config.yaml
train_examples: 48542
norm: "layernorm"
width: 192
loss: "cross_entropy"
init: "kaiming_normal"
grad_clip: 0.5
weight_decay: 0.07
Rows from block 3, named by matrix and row number. Rows with one number belong to one neuron. Each number is 128 + 24 x the weight over its row's rms, rounded and kept within 0 to 255. All counts start at 0. Numbers have three digits each. After the name is the row's rms in percent of the matrix's.
# gate: MLP gate (model.blocks.3.mlp.gate.weight, 576x192), inputs 96-191
# fc1: MLP up (model.blocks.3.mlp.fc1.weight, 576x192), inputs 96-191
# fc2: MLP down (model.blocks.3.mlp.fc2.weight, 192x576, transposed), outputs 96-191
gate.472 011:132105160155137138166145151147137152141105131116181140146120111143128128134090145136110133119152141120106156105126126136084102072129121117132203120095128145133101124170148117153121117105166105127144119113102139126144145110119119106151122109117114074147123128095129115135109125070142160160
fc1.472 008:118142091101104122105118123110120123104138123154079150119108135118129135144142112132142127114111125141140086141104123103161124178138125151137073141167129127124139130092122171125143127148094167104110140148149089139118089131148133155112131133137140188111117136157143124131153120190115093099
fc2.472 012:130121124153148094132168147137146107159107147094112143106067095106138145166076132128097158136171117126119146100100150146118112088060133101130118099122142160140148136127162113101141128098090148106090114082121152133091141112109130111135157112157153150113126131100110105163199100092143152101
gate.473 150:114104103152111159119167090156108164118139129126136127122122072129147165148114143134161144129119110118089160099129100121136115114154145159112156101130137095130127112179127113173109123101138104091093118132181101138134109119127152122123118119139112075103122141096112154164136163156147094145
fc1.473 147:151160147114199089126103130064138104129132144122105142135142150130141122117135115125094134103138127176140108151131143132137137142136123103136079149131127142153128172134120129093125135168115152125179126158100120113107146134141121121111151121117149168150149107141109095110144104132118158124
fc2.473 170:119146111112123133107115135158154130118087116140144117147126126188084113123156161138114142148152145091150094118121159157104157111141117162093117170115143147185128138134125118193140107108118142145132132089138160117125144107112176109130145131086116150150084144121152118153145130159148104091
gate.474 006:151122141110099106138114076158114108124126124087119108155110134108111201075156136143176139118159154116133148124148130127137094169135121139109124139124119165122150110160155166133144144121115092094166123135101083074124136154147116113110115153124131099109146161160117113171156137120149120094
fc1.474 006:124179152168128106152140136123101136127104121092154118113129126132146100155088107137089094128144119133053129117160179109126089127136127160146139117127173112144165126114144117123080122131107112128137127090124125119101099103089104122113107143097144158109080167088122134148129110113085157111
fc2.474 007:116101124120075094129156154114133100111128150137144127127121101176101153134115140111147159148198113134135123142116104141124112119116164159140159125093126123125177137153113123156141139099150143126095122109095077179144113129167177131074102103162136156119114124109091150135170113119152127122
gate.475 014:155152124147096111110083108125052084131121142148159138143125112146149134120156132122069153131135127149145124117127178139165160143162122143135135126141110145136149140096131146124115139083084111141113142115134133128158184132121127141139121137127125136143105130108139103140124091128125082138
fc1.475 014:152154123165109136146074153126096119117108180110130129133141149142127115138145154173109107086108117109126116162130188118140151140170109140080107123116132110176156126092118129158119148109135135185125128113137103117146188101137117102123122102187126150151130149118098098128116096119114102144
fc2.475 014:115117079147142112078149146135075082124096121082084100082106108082110110103141143158106158178139158150129167135120126134133123137124115131108112146113115110119135171107094120070144121125136108145118122109154131109122164114110139124179156093131156140113151144112124141102094119152151124111
gate.476 141:142137117127151118149162090151129138145115173077160124119111148111142088111116124152059137098122204126113127140114138129147126110141124107108119143137156114081125157144166131107144127136136131136113138120107115178133133114156098118146141111132171127128115162108142112137114152182114133176
fc1.476 140:132119131137144149141132155121089152133124119161116127133103139094125099114147101095143091151109114116137123170146132103092136138135155149163147143114093148119172121135143077126099092159125127158129102104118175124085156138121120153105160105084128080108072127147093141151143136151088102134
fc2.476 131:129129135153138123154129127103200133076156130104098131108168103117101104173128166176189090102142108142144101153087114142103133113111080102100141134125181113105122120125105156122152082105112090067190125126104122138164143124202124140122125144136112107143127119110127113117102157106168128116
gate.477 008:149120133079117147133092099170119145146126153179099123151108114140141143193101168088150081130158126203157131183162111123117118141155120159148126153133110177126126076140162122147108163133130122138129108112137128111132165134070175080138158141128136119136158126106117109145122117137113128099
fc1.477 008:077147132142160150080133146082138132107141112114160124141122142098122108140148143142128102122092133101097118121148150145128142129133136137153166140155115126096128096156137102172113074151121100125138181183121115155126137125107107157130118108103115087110114120121151112117147147108169129113
fc2.477 009:108118141103106121089168140129139108131125127145128177113108097181107122139125126107132150138191105140153159117081103172141120095141161164103127104126112141138136170149129114126080153136134121143095146071085112135144120114145162157085136128131103124101107137102111147136166099091156113057
gate.478 176:110160140109128111151092139091143099118128110135134169115186143077106104114102113100143115118146136066134166146078129120144145198148120114160155116108163081145080146144151082183136157087125132130150119137104150136120112140113117105111151152093162114167162117154126120095154112094137124093
fc1.478 154:150112091141132127141123141133113148121162127108107095123086111144165179137150118164150161134088130158149121106163105117156110098133130138107117131125106139098189110150121160092120150183104112121114117118149135117142138141144146136173104129150100138119134126150152140160104170168134106154
fc2.478 172:120138123131101116117120110122141100153141130145077125132134173120147162109080112095127139147087137135142145122106109118109120125153154125153109110100153148126110127127158126096178140088098185128122125114120153136130115136126128118151130143142111140115142151158146106119056123071140132119
gate.479 183:098117119148125119133131137107109164100097139103155117134129123085106146091093098128173173144131146161133174154134098108114092112145172102135093120160142117153160117156088164154140135110122147106156151111114153174124100097085129102112127135162165118139119190187138129135087086139099104107
fc1.479 190:122165102126120121132175132138128133110129136160139127158119128114175122122149136107125129189121119176166088111161110094139143159133107143117149114069075137129123116137155145102143088111117126136142110123147160138127158155168139135132113110141134108151101118055113119151141124104130167139
fc2.479 167:114100157098110164131111136171113134164159150112136121110128139112101165165143101088123101139139122139144137146116142114095144136152126091138165143146127121114098118117143131147151118126148114125138157138080082103136097130165128123108171121122086163129174090135130076104123154064152080128
gate.481 154:142112117112123157121125107138094121139133103100136140126115130190123122180151142113111147114089161149128154098166143128110139111139133102099147158136122183156127140122088137106132077136115113141144164165100159175150114062104070108123093148105147116142140117176113125108119136150137140134
fc1.481 149:167118109129096130142106136119098127139163127127123114155120161139151169159116130090093089115104142170125129112136146122122100106151143137089107174130105160179144118078124135108129133117119155150125116134133138158134120088097107128139134148134140095134137091163066132122125152131094151128
fc2.481 160:170125135102114164136098166119113150119112122162103156113106105156082119126082161120150113105094124154131122146146092190109145097153135111129120113116098107138088109149161125122153108167143102156142135151135100105130144153130103137123167128151128122120131149167161156158162109074128136174
gate.484 168:158161107139088147113107134151153160093149141110142139099113100119164179132137159148118091105135133107163125148125061089127123139129134186125158120131135178108113125118127122098139087108155157123115170159119120141101102101120161116123135121113141086137111116116115118169119153128132122128
fc1.484 176:154162140112128139113162115150107069120110156088134150132109084139153103158144156127121142108121165130133118153116119151110156113107110151129147099122140156117151119164127088114128092144122143158134124128168074121122172105124153099093154134150087099118140118115166162174156188137135115092
fc2.484 180:150084125127168101142096133145121138181123115150090135158133145148120096092137160102137147089131162123121163078105124113132122141123094135134127166124126107122110133167138166065124119085161110137124176122110149122131117138117145144129177119134116178143119114141178082104104128135072160136
gate.485 174:137090119113101134156134137165127114168154121156132139092132102092158129178139104117149121146156123149098082114102103157146149105121117139165124128112163121154134125124138129105098101136071131159095141164141142150102145118089138144120184102124120101137125124129107140137107111127143137158
fc1.485 174:120091117136090090134167162162145111127143124129144158152113122116119165179129130128138126168114116127076110105163105139134151101095118097136156130156146139139140156137126157136080113142114140119109178143174128136141158134128132116110139111127151109132108090146145141164097162145122146186
fc2.485 185:134181128127130129134101157118071076132127148105130132137156138155137072136123122141160142186099136095127119121173113153086165131123146157124111136145139153119136154087164125101147120151129141142115137114173073136090091114100137153160177123129156142111104129136151107135157120112115134156
gate.486 099:094112155155145142121144119082129157129156141158139158078146134118150104103079117170170098147112155134120090144145154142140135107063131120087125163147154129126176132119120114147112129128091137161145100106103107072100096122152130177125129113139129180141138127128110110126121143105139133129
fc1.486 085:102157124121151100097121141115131124164113079112115106167127128120138156113104158085126141108172166106177156124097099145108161141133139150096142123115122123099077130129129148156158125125134077111104134173112170181133134137127140108099088092140129151108165115117128141126136099152177160169
fc2.486 083:121083149148097128109157110163127089142096159143143149098133096153061110112152138102144148159145125122157118130094097090150116117131104119165114095132124126111120113130120106102126132165094150139087140092138127142093082083168159131153128123106167141127143117117098118093136112168095095140
gate.488 165:150090145210125118158141099110148135132156095141152117116083133093135138106117123161100127129141152129131141141115130142167127105117101148116138107131087090108158154090121114128101089109153114100069163176103129149120154157116118170096123140117152084133165167125140122092098134129107125128
fc1.488 150:124104151192156131143134120140122115138138136091151126095112151121120116122093144142129143161116145141142113138109122095145140098145135114141181117118100150133094132115118161124091110142111111133092118091128139162119124138139107132131120140113174106144136138136069095148073106128107122162
fc2.488 157:105172090147104110125159155133138198109112158097167111084085129152121129104116151110129117102094101135107180122142119121116129153101134138145134117151155131101132134094108133155144147108136151141158128158108134092137104135106140180109137106143117090167144160134147162116138136124155146143
gate.489 087:153085102122126102162150113134135130128142116126146104132123112127094128149127114144123141127133139103112130124131130164135091130116126138096131121144152104076122135095141145146139152093109091145075096141124110146134086141106132101139137110123123131119176116092145088134124130139102115138
fc1.489 104:111128177152116133094118160086125136138103119126108162130122142144137128134142119121119147144088109146137120125104111110136160125149130144138117114139085151144122120126116091159122104157149155103134109126134138124175121098135118179135098128122151117131118150158160133102132119101137104137
fc2.489 099:163116092143141158105104085139165137098139153157152141097144099117105151127123117137100139139158130094111103124092122119072165145151111104113119148129132142121114135145138133137114119134158072133137093106166137124114115132145113075146148124143170128154155089116160118168132146110104108142
gate.491 160:139075091122112118141154094148155144154126146079165104124105104136131152148115143150101131102141192113103143106112129113115150129153130104125165146101117126177123089139068105125145156143096118144170095147112145122150107145096118151132169128151152115134113168156084096108115161140133121121
fc1.491 159:125116110153107147103098168137155100168146144147104120111141111118110114088129110121099127137143132099125176164137127105122128124102109166070113108083150137105132123118128131138146136126111129156125123144151167126106124098125140149152121124119088127105145151179148184135112109095111160155
fc2.491 167:130117098136140141119154128076117135129115135102150158105123144113125129111125124119133129112118144167148084113129116137125115085147143101131171106185122083103128158159126126142131128168094130095127113104170111180136116119150173155125141135126105133148117124120063110113159163156174136117
gate.492 051:144131149132174145130114111171148151127153139116126146073163120107194092153104122086104096163071124119105129148152150105093084131129138102140109138144146148123105151105140147126113142111156144139096142131148172151107118142109105145156151147100136114098122106133157102175135127142102094112
fc1.492 053:111156159158178146105106110176130144142132130111127156083173112119155109138071137107110093153083146170088133153155135105116090097136131098135083156154141141133112122093140140116128117122176106152116144141160196144123117147118118128129146141114138135105143119138158109157144153132114103128
fc2.492 052:140076110129095119148118123143107150184113128116103149135104142141098123124116083132137186114132124160117123096103147149154162101120162109129154133131163143138097126126132144135148106147072122107129148137086102107146130130165105159167124131113114099126162146125142108138134144088073113095
gate.493 142:108112094132121099111136138143114125185097093135108121137131122132130126143126125188109132095138118070177106136087155119123139152068159101172135167107127082124131112135124130116145134101116109148098142137097088134146130112084106115149167141126131164117154114115157136120066166132081159131
fc1.493 141:165130153119124132116174120154134154079146132107129128094118145132112147119094162122131192151095125126063096146174110133126124061133084167105088096153132149108127157126115133125135110141155134106082131146149114119108119166152110138102104137173112100125107100133117141135179091138142115126
fc2.493 148:142133076158176124114133114129132078091149118129140135107098163111173134145114116100095109171116143130145137131155121142112139135108097106157087131135158154063160105139160118146105101119157150107159159177138119158131142139112149140100121066125141170114122143147118119161084149122072153139
gate.494 121:129127122119097146142104130155169112126125160090152128108131116134150134120157174142140159172164112126128116102153119121114129099114085144144095154128088145137121138107146110159115113127150137115105154101140154154073131114127131115141153144129132106094198125133108109126149107123137120151
fc1.494 118:117124145114083173133118158139124125203117129079164138092114103124137116093100123159132164163172108158116099140151129118117110134145098138122083138126101139146117118114170130166115129111121150085090130130135164150084115125111137123136150167106172107098179156128080113110155150122137108128
fc2.494 122:132131115153162139130154144131104099144158139149108105158131133104125107140135088122119080120123116146108132121136107102118157122149145172182123105155153109170128096153174118051127121166146113179128153155127128122114132170112065115110126135115166106143112163186156130135123142125156125095
gate.496 183:161124135109105067113108182128153132112148122137135114138158135135096118125118139168155091118142123112099098078134121123132173170098104108160119105179120104127101204132104125119121157118119118123111125140108157191153139142136143131139148132119118098145098140130101134101111132110135161161
fc1.496 178:101138112139159163142170076126107133138112140112117110124116108105166162115143122096110156131135130146182153168125141165144104111149152146089142141089135174122140063121146135109133085147135137129141114128148104085102128126136085132121106121149144129100147137101152097154153144151143134097
fc2.496 163:157152108153147137118140128145151115147143121108172116151129125144101155105096111158112131137090120130086122132165153105129146108143125128161156091164091169147109128090113127151129169130121135105131146092128154165159137096083131083119119117116122110160139125150113109147097169143146159151
gate.497 149:104159164141156109118101161153139140160142085132091147139126159134090111100094175160122118129137138170124123148106088104127110104118191093165179107113154126145121159088115111115127140133126132117093152133119149140113130151158072107155171126148141105121136084178151123132135123181101093120
fc1.497 141:128146115152127084132127142156154158113126121169141136150130130128148136122085208182076129134123137139123134131135132129126139143069120146147165138115119153124156133106147169094115161043075096122108183131109164146134131103132116142140117145149135097122114112150096121142122138126171125130
fc2.497 144:127126148133129153079117146096093102138138119126126146107101153132120105111160117121111124119129109153122147065119129095119175134169088094141131148129165150153104133138131102114096119151104139077127098159148071117134143153109106128178186118132092124147162199134123124123125143139105121150
gate.498 130:092125145123121097119094115123120164136109130112141105122130116103129134141138135124143092091115061152111109099155181125172122113076133120097145123158087122120123091160140121109112077131129129184105123121117128152131115166187131120133117117130110114090152121116145140132112119109112126085
fc1.498 137:147150088108132148178122133120169117119131166121167115112116087147082115124102139154123139152128176105111168125110119161107146124174114167169107155154156139128148108159150157147111174163149146122137145111114163114157144125131167144109144150107104124108134117105166115112091162139136095127
fc2.498 146:104119163132094126125122100127127145103133166108148155139157128113109139137085111098142156095175087122118112140108126163149151120094131142125126123098147052139092156119149103113123119168114153119161123123138080166135088128173124100107092131155084099130114152112125100120138131126125134099
gate.501 170:165111130169131106130108155166100132118096156113139125094140125115104159119135151152120083129127142166131133131100118163163157090152153162156148124123123123142157104165131092147109134161122137094137137102157166132162183071114118097169159164107107100158119146146109086166160109108145150147
fc1.501 167:156130150163127110139114140211084128105094165130139126110132110092121181112150154124122088149108134136123156124105088127167149116125133142168136106142123139122157120147137080132134119121123126112140148107155180153156150096097142088126126159100104138128153157156101100128150134123158134114
fc2.501 184:130106106122077146124120132126144129150115143130165150161105081127145145146125131132181138106157101138128139127127153114098158105119151131102152179151120113081110127154123154180143086129107127165197121148095153130088108112157130140140139146104149128164093139153140133111146154152142180100
gate.502 158:145078128148112132093104119129142104094128131131082123162117138140138114176176117118139127117148130087123090123127154159143174137140082094160154091096152102147082119155112100139130123155106088172133100160130155158130119125116143141080115109141118120098138113134153154167121138140161121057
fc1.502 160:161114087122151166147123147161107132166121110146121102109141105108074107138092136075129108124112138120150165121134130081098128122115073093123111136168157134145126105140121165086110175140150147101114129110164093114137176135129127093142120119143131139144165102151121109113114134106128157162
fc2.502 169:100119119123125124140145147128121196150098133092091145138122129106131063105185137162108129150112150133075111127127131136139152142157136144109090118141130149114120160100138099117112120120125115145147120089117199139134103097119159116129122139117102104099100118104136096109113118115140083131
gate.503 167:136130138096158121179078114079105131123133139137121111044103089105129115108134138144096137110112107118132079104069122123115127110106114127133155136151120082141124118136122143102162117155154126114120125156140134156172137153133106116101096107140064165164126103133111089173152151175131176108
fc1.503 173:095107103137137167128108130095178155122153119115160127152120166089166093176145123129129127110160105181111111103095150104114115115104121110086155136106082130121172103133131157101117124161162127123147076146130156124160115140166092129121134116140120169150155129135108139096150157135118162125
fc2.503 170:115107112099110128116148158156160099140107107174120111145110124125138168175130147103146098119144172120103136142123110139156164138121106142151102119125120151121116101093143159090120084156142053113147139150135161106120118129127126103137102152112169116141114128149132153161122150109140152095
gate.504 074:096195155147173134193110159076157144125110162117177134153122125126104120148125139144112050114140116137150089163152141118131127096087129168146111133130143134164094098091136172155147131124107175129105075111114146130144119129085128126101161132143140148160145103130158112147118134105122121116
fc1.504 065:093162136115173131157123160114178112140124165118150093159134128153121114138142101140105092127141104159138118176145158130091132101097155179114097130103125164148106104110119127140161129116095143123112075110104129124130154070095135110147160136125131113173134096117142134142124163115141147123
fc2.504 063:147110138115119105092134163129179097133148114105089119132144140161136135133154127117146180111163139115115142128111111106177135123119130112123171121125137089157152144129164096105138129095100122139126174144131142122142116123172135137140138098132099113126070128119109130120152096175157136138
gate.505 171:114137113158094118120135117179142110130143125103174117116059128144105121092186146118150087103091150136076165153149164122101118123141133135105142123140139108156121137108083143104133120169134092121152137136133139151113107107134109160115137100126090119087147156132133131105122122155171165142
fc1.505 165:087129114116149108107110097099133138125153165117135116139094143111109145102108096110130147104150102096137129127155125127154153152127087124178126129085155143105138192084145121160104110124159118115137153154142098124095120160126112150145098147172113128144146126149158143149141162159142124129
fc2.505 170:087145156119099120186194094132104144119162134122167130115124137099120108092092096150127111134114108111147118126138139108142071131116133081108094137124098137140129118131114148116097177124087133119150091141143115161121134153151111106119193140129132137190138147136124086125165092096143135133
gate.507 167:158108118147141140129102141098099161116148129131161110144090115084148177135136097138130197122121120127083137137116120130151109124113087111167109130107122123149168172117162145116117104109131142109119161080145128142181163164140157144135146120153133154140118132119089118149099117129145132131
fc1.507 182:146082124083116147110127133114102141133177122149120105124095148122155127126101143115122188077120125141134092199100130102127124117111135109136154114174114175097136099130184138129138115157159100109141097112125120189112115091118135089115120116152126126142125093112100163127154151125128165132
fc2.507 169:140148164119151140134121140147133111111123155136151153127089077148153125113142101146141121147130088110115160090131182129120143163087167108119185158081119137138117162151153133135105130184159127116149128140087098082133124087157151142125122146088118151132127148125169102084150086120161123141
gate.509 165:158123119149157100118113132145159116146145089124131134134129158106166129154119154114169142145121127120126172117094128145152151138110152129113148180127088152139129123169139120106136141086117153120154145155121103131127139126098131158132127150136118110164134100159089109135140153127136135122
fc1.509 149:148123164120088062112140095151142138137134134107119112090129128097125100129150157140106120107143149162126142094147118140122145130117181133131100122119137095145148152079158133137125126154140117099166125172154103109113128133140097139127123160132127142183125159131118138104121104110154139078
fc2.509 161:104143125139101158159116164116091125133148167120135123105101109091121117072123143117114127134128112112128131111138110118137114148095079136113118146166139132143103104122135152084118164120151129125098100111133153107111126139154172139114167103105138128102135101119100126161137179150140160185
gate.510 015:122155145115086163112144143143095125143086083205141132150132129137144116111144161121158150155128111151140081136100086093119149119141135144103200131120114105122165126176135123145144134119146126146131143134129140145141127105092109121135151140112137134128096127134123115148116146085099093141
fc1.510 016:143110092151169087158081136121133104105169160083120124079112151132126144154128116160089139118143125105099129136108149174101130116132133127160073136095123171126105128074109155097131105130081157113113122117141106118101094159191126104139085125130115140145165152143126167125127118127166107136
fc2.510 016:100112113147091136089150112152174088132093122117126143116080115081112089115113123152139117147134121170141103106157112139146134140093143140112130120123135115139149139140128075144128139134110134126133135149143174135103139125106110180110156147134142143106115137108137152112143120163203111130
gate.514 163:170104087095113160168131157059104084136128094138126084127117109111173115123110120168129071105117135141079133118124160120121138143076162117123131147103137106159186131136087151172105124140138124140139139119149095117133120129128147108128139125141130099163122155153113157111145072108121148129
fc1.514 172:162108136120133147166104149090106096115130149138114136145134070113160115118119143147141087086101126133140145128146137131104122162084116129126146140097124127139143081117120131148124148125178104124127136133149096101181086137116147119110148080155119121179114168139098117139124120101114141104
fc2.514 159:166112116127105108138096117166128146096106171123120120158091148159108104109153153142089149153102147163087109119103121141155126143156120147085137172144130159130122115108100120153102080133143096120122103135161158157105140137135109112117100110113126108128093120121120125147129113102163101141
gate.517 009:116113131156110153100144175140134098134112148123135075157113144132114127140113141180153179132136110140119133148119108085120108138130150138150161113128158121108064134158142126160082105177102183130102149111133121106152127124115106105139129132171124083124144150126120100134118162122129106117
fc1.517 008:118143079106116125133130121120137188105133087142111139115120146137144134076170117075113069111135119096151131127124126139138162125096097110134121101118048143121175142117123120116140127082137092143130099153152123155133165133139110131082156160061137129097091107141107153144136098136127119174
fc2.517 009:109121146103115102116142138124147117113108181090122133116108104100146143119127143136101161150164179158143117111113093091130147188117128116152143115163148113076144134085100122123129139127083156105134129086138143102131104114127150092138127084161158124168139113109099143117163127147135075101
gate.520 008:130116182124111097131128132178169133143122136144077116140143091130127155146154168087115165101138127138120166176147087141106143126138095139153117108105154148087139106116108119103093100126125123140152175092137161176166108132103107109122178088175143118099152115134105129122085154204116117123
fc1.520 008:115142092122160101111122133157107142117147123111164103099173130139110121108150130105120066122153107151141164096102127142137098089099131145147126151108178133116114160157100109112116083100108103117111139121134088172152076093139090149130128132103097090151097116119123136145123136104165150143
fc2.520 008:097096139160157060100148127113148095123093159098106112097137119122110089124085128142109126129178100097144132083132125169173085112115132175134133084128115139106208161129104105125107114108102128144096161120089149151142130066143145148148131139130148124143103126090114146112137134103127143087
gate.521 042:078129117105137131138144131143108126102120138154128167128160116149137115139132130142104077170145095147143156103106130130115168104148153095106118135148117150079114145122086152129122117143171123139134129118143186126127128103151097151126146105114132175106170129138154134133090143128109129109
fc1.521 047:120134138128143149132128138093118117130102135104084143128124127099164146150111144078091170115118171101138160090150158117136109141120119120133154088106115106106163116090159107125122175113145101116119107078096163101144132151136106113142106130141128148110130106134134087171157112190118165117
fc2.521 041:115119097121167105153176125116161138148163159158142177122152078141116085127112105146114139154123106116169137126127149091118132129112154120112124137153171144149116136091140159137163136136158118087121148153145086119099142128153113114091111146080126184113124099181158170142154099077147130141
gate.522 133:137063148163105133144146151102137151102107137081127117112160129165112140104140160113166117132091137143112167096082145184131171150145093097136132142149149128103113133127125087118132125117101139119129099167142090094122126140099117154134143091097139097150123135100112122113083133137098109113
fc1.522 124:124136093109135147116076095145114163134153150163137132143115155124130110144143108114111137142150119126155090163162103107123107109136152152130094096133114143140121143127135168129161139123147122147108159112125151157106151170127111089116062147125122117058103150135138125121153113121159117129
fc2.522 134:114121105126115174142140111144130127112099118104151128146110184111134125149120128136143101146090113109159131145107116155149129111151106083115140115126125107121144138147149133110143122151137106124107121138145095098168086120122144120126191099135115081110093079127162130066144144105139139149
gate.523 006:114140103135139127123105112137087144128106106126094146150196149092144144143113136181112141063087136096148134120168137096064106126120151152112112112108138149157147135108182130111143146114158087138125132140107137136118122165106107114138127103100111149151117126140156136170128138106092129135
fc1.523 006:123109088133115108163111167149152073136102183121137079118119129133123114115099116081105159173136115130124111138125140155145151137146096098101099114149137105128134106148127128129083118144108145125133160125110118126122106102107160123148125164144141135091163126152103079100148112155171099150
fc2.523 007:105082147075133133114144104135159116134096102118126145133129088132137139136118149129117132133169144167125152146106123150122107140104149150160166082100151124107179139134163122110123102097096103102105138124090137179151108094164143103073143093098136129132110097088086168142170122140168130099
gate.525 161:152120101096141132146142102110143110116123124137079108133104127167137145081146093158135164157106145121141199141121145153135155163159099108102139074145174182150135117104144127118144087129128169101157140115138159145120128146123153124149126121128099147069140155136143105132150053074137188125
fc1.525 156:130093094073148122154108125173130112131124130147085125138118132157117104095162095139136151143109123124159160126144097155123156134130091148099158081095124162148126110087123119110117137143132154114125145105152174136149110130115180091165134146147085142079168144157115115143136087129180170172
fc2.525 177:140158125138111175130145091131166144134139138108157132109155111153091143116132156140128117138158136127114071147128123101091165132140113102142137140151143102120138146150148125140088198152136137116132147204161153105118166136105155119123147087154131127108090110104144160139154100106090141111
gate.526 168:170111110171092119140106164074098133159077099097090089097130128165125171144168139116150116146087120144109082142168105153137118114142149112125138141130112119135098162118112120110114111171121147111093165125139107115131128169106115125138120162140159115099112130142193139145127144152156149120
fc1.526 172:138156132128114103140143079120154127081149137094117140182120106135142138098110165116110123103138125157128158166096107123128167145117157123110146124131120130100146105100091124109122152142123115131154111111184134105138118125124159135143134108143103155123135100128065091117079168138139150123
fc2.526 178:143091171101123134123131129148142161109092117099148156075101137125092149125143139139131131106137145112129132112122138109122101127130115120161106158146205110168117087113116111135134139113139134105127094138136146100154093107099110132119126141144166114139124178119126128130119154138141106100
gate.529 152:068136122140148143117173130155117147129172157128161156171128115120128078170147120118148128092143129166127148114149152140140140172118156079103137134133130136112091112162117150114104096147067092119111141135152117091157076131159115139095110135165112116115143159113113102134120103133096132168
fc1.529 139:203114115101100145158112097101132145102121102134087095093162117144155169086108159128118123161108122083147129109111146083104131074155103182127123139125127127153146141129146111173117153105166164150160117121107150143112139144128127111147147140098146154137105099120121158127099157135156132107
fc2.529 150:140139136167130143120134168083130116109165150111121144161082112174120083128151109140124161116057097098109117130135149127129140150171128117158163096122107138132115120165152134107113149094117104117132121102139124125118102134151131118098121084111110146154132154123113101114125134096101167098
gate.530 012:114143112108168120128173120111099167090092095104126105121133109135133147128102121129140117101166116110141117103120137141063096128194109123135089130068143118123105115132148132121138114116127114160124194161111124167100085127196174105144108084129133107131146145134178154103123147118091127129
fc1.530 011:138105163102151130162145130101135157112152065105137098149132148138115124108116149137139091115132124154142110099110136129102123088160140128152092153060159124084111083163172138129133104172146168167084138137108128140103106115166150116142117120118138129145123149152112137138124172119149137125
fc2.530 011:112124179108115104117113101150105112136123121131132155110147081096127112158131127120121137173113162101139147117129122175166118111080134109173162129134123157136178122131122121125120117144115136120075111089103162154135122158131116160113164105152150132102126075114114120131150119148129107114
gate.533 157:113133123155144141145074131166092120137153084125112124111106096154120160150127144114146137116093142123104098091138131155111150142141104083125095130112128126117101159163102181108051123106160129132118115150141079146137095106094157122133105117129134101140162149131110113158137129121146138160
fc1.533 155:152111155187127123107129166125115123156107097134135103099126123074128134126132143125111116103136142151092126088136140160103135155098153113090139174133158143177105095084178125091141117123175140119139127146067129084140168137150075141154121144143170149140142136126097110149128155118110153134
fc2.533 165:121121149076133129152093163157103115103122141153141142085105156118168072105163109117108105133124104104108116111116140144146150109089131125106154119077112163157136132166125080102162130109092128146145099133125139134137139148136169126145124104176118109112095152087090142139147131142116149149
gate.534 137:144137196110155142109142143139111145099135086128126136131152158092178150130127155116120162084139108109102158116128128098151143148136124088115117146113146099159110122141090178156102092131071172138127127123131141105085130120094177121118113103086116117127160074093116149155111098159155150168
fc1.534 128:135137102142125136145147114132167110133151179134108133119073076176078095130157104146140100133111132138117089145094139115114101141125135160115116099099121140093099170118175118139154166144174130092133136174123089154164117148135071134126114143182125137155118133165155119102134154128107119118
fc2.534 140:127143120115146123150170125138134135123112135119112146110130165108170119082097153128101123131085113100151135155078130147159131114138080123107112138150103095147124116133162125098124098127091109128091097122117121083112136107073140094169171138120129113109148122147152173161119148087148119161
gate.536 009:142107144079156148159118093133128135138161129115159128124175143102124131152132143190116060104117112154112127141145115122135162144094160113132137123129087109143129140125089138150159121166129133119141115192115131147104143161131135062128149108092166140149114128131141097141132136147154076114
fc1.536 007:162129149101157139168115097138112123120160148091136122149129149119121153153115113180086095103149106134125122175132097108107173160115146087151141158145113117146130135150138149146141117140134161105150116175129102127123158145149129072124164139098158151143127121142138122114146122130157078102
fc2.536 013:136100126080093139141134126144121110125117063158131141146152107156144140152099112140146135110174113165160146148149103202113102136126127168149157149119113143178141135125136135130094113109140119156111118132101108125115091125135132136087118108117125118079108113123132160170154120102186134107
gate.538 009:115122163169127126103092133157136079110131133111106138116134114138107121130144104160126149118108106130100096156147161168185125109081118124111105157141079136180146077134106101176093168134140135114078151070119158133154114126114108137146124137127103112104182140130130130098145136135157137129
fc1.538 008:120125153136130111118077131125108100129139127138116145110120115107124107108133104151130130115089089118127113180152185173165107104086102136107121154143069150131127084139090112177117140152117154112098161087114141116142128126111126114141134138149100088095158129115126123090134098133148121143
fc2.538 009:157112088076157111086129135109108134141136108129153133163096093124183128142104123116121120161182108146178132113129115145150131075114118175114109124119135128149123147079153127136106116111142106125100156081117118117143116129114147162119122117161136143093084111110143165167153041101158129124
gate.540 111:094104143132089164123079158125185097133159125119142152073175164120159157150133136103144117101112124162120117148120123117122109152118144137143096143133095119100105106130096084129117113129158110105168143166115155127121149156149123102103149112134107111139129130138133136125139142077131178097
fc1.540 106:105105120112150135158130121151137067147139132149146158140158125158160190149121150097165099076101136171165107137123154146129120124116147148123120146109131131138124092092106155104113106128160078110146122138113169131108102159119132107121140153125084083151100101072156139092117143116157126109
fc2.540 108:140151164165120118143144149103128131153131112134130112144116090070098117116115093168148144127176119191090156119117093122127096153162143126098148120144116064149188123119128142120114115126166132156125142118087129167126141116140126147131153090144156105135165165123105121157128115134113131115
gate.542 179:139161127132155117117137122118156131123123116162117119150157149163140111134133139142126095109109159115106091115133108123147145149101128166130132137130126135139142164094159088150143141110165149121087109126132140112082130096095144140146220141139133099089125128133125129096170133112134133152
fc1.542 178:105114132173178107120133098141148160127107129098099143159079137156165090137163141106159152100153110151133127130114085086149139133147166119129122145121132114140134117153131136113174134149142155145149136132146137102078142163104118105164185126186143150111108104126087097149169142159151123116
fc2.542 163:116176097144132137099110104075126109104126136109138173086151116103092124160081131115109133113109141112147151101149104153120108134133100117139067091092138148112143147119143111111134139156164167131140151142147142147105121088116150155105165091119136121107142143160126099130131126115133156136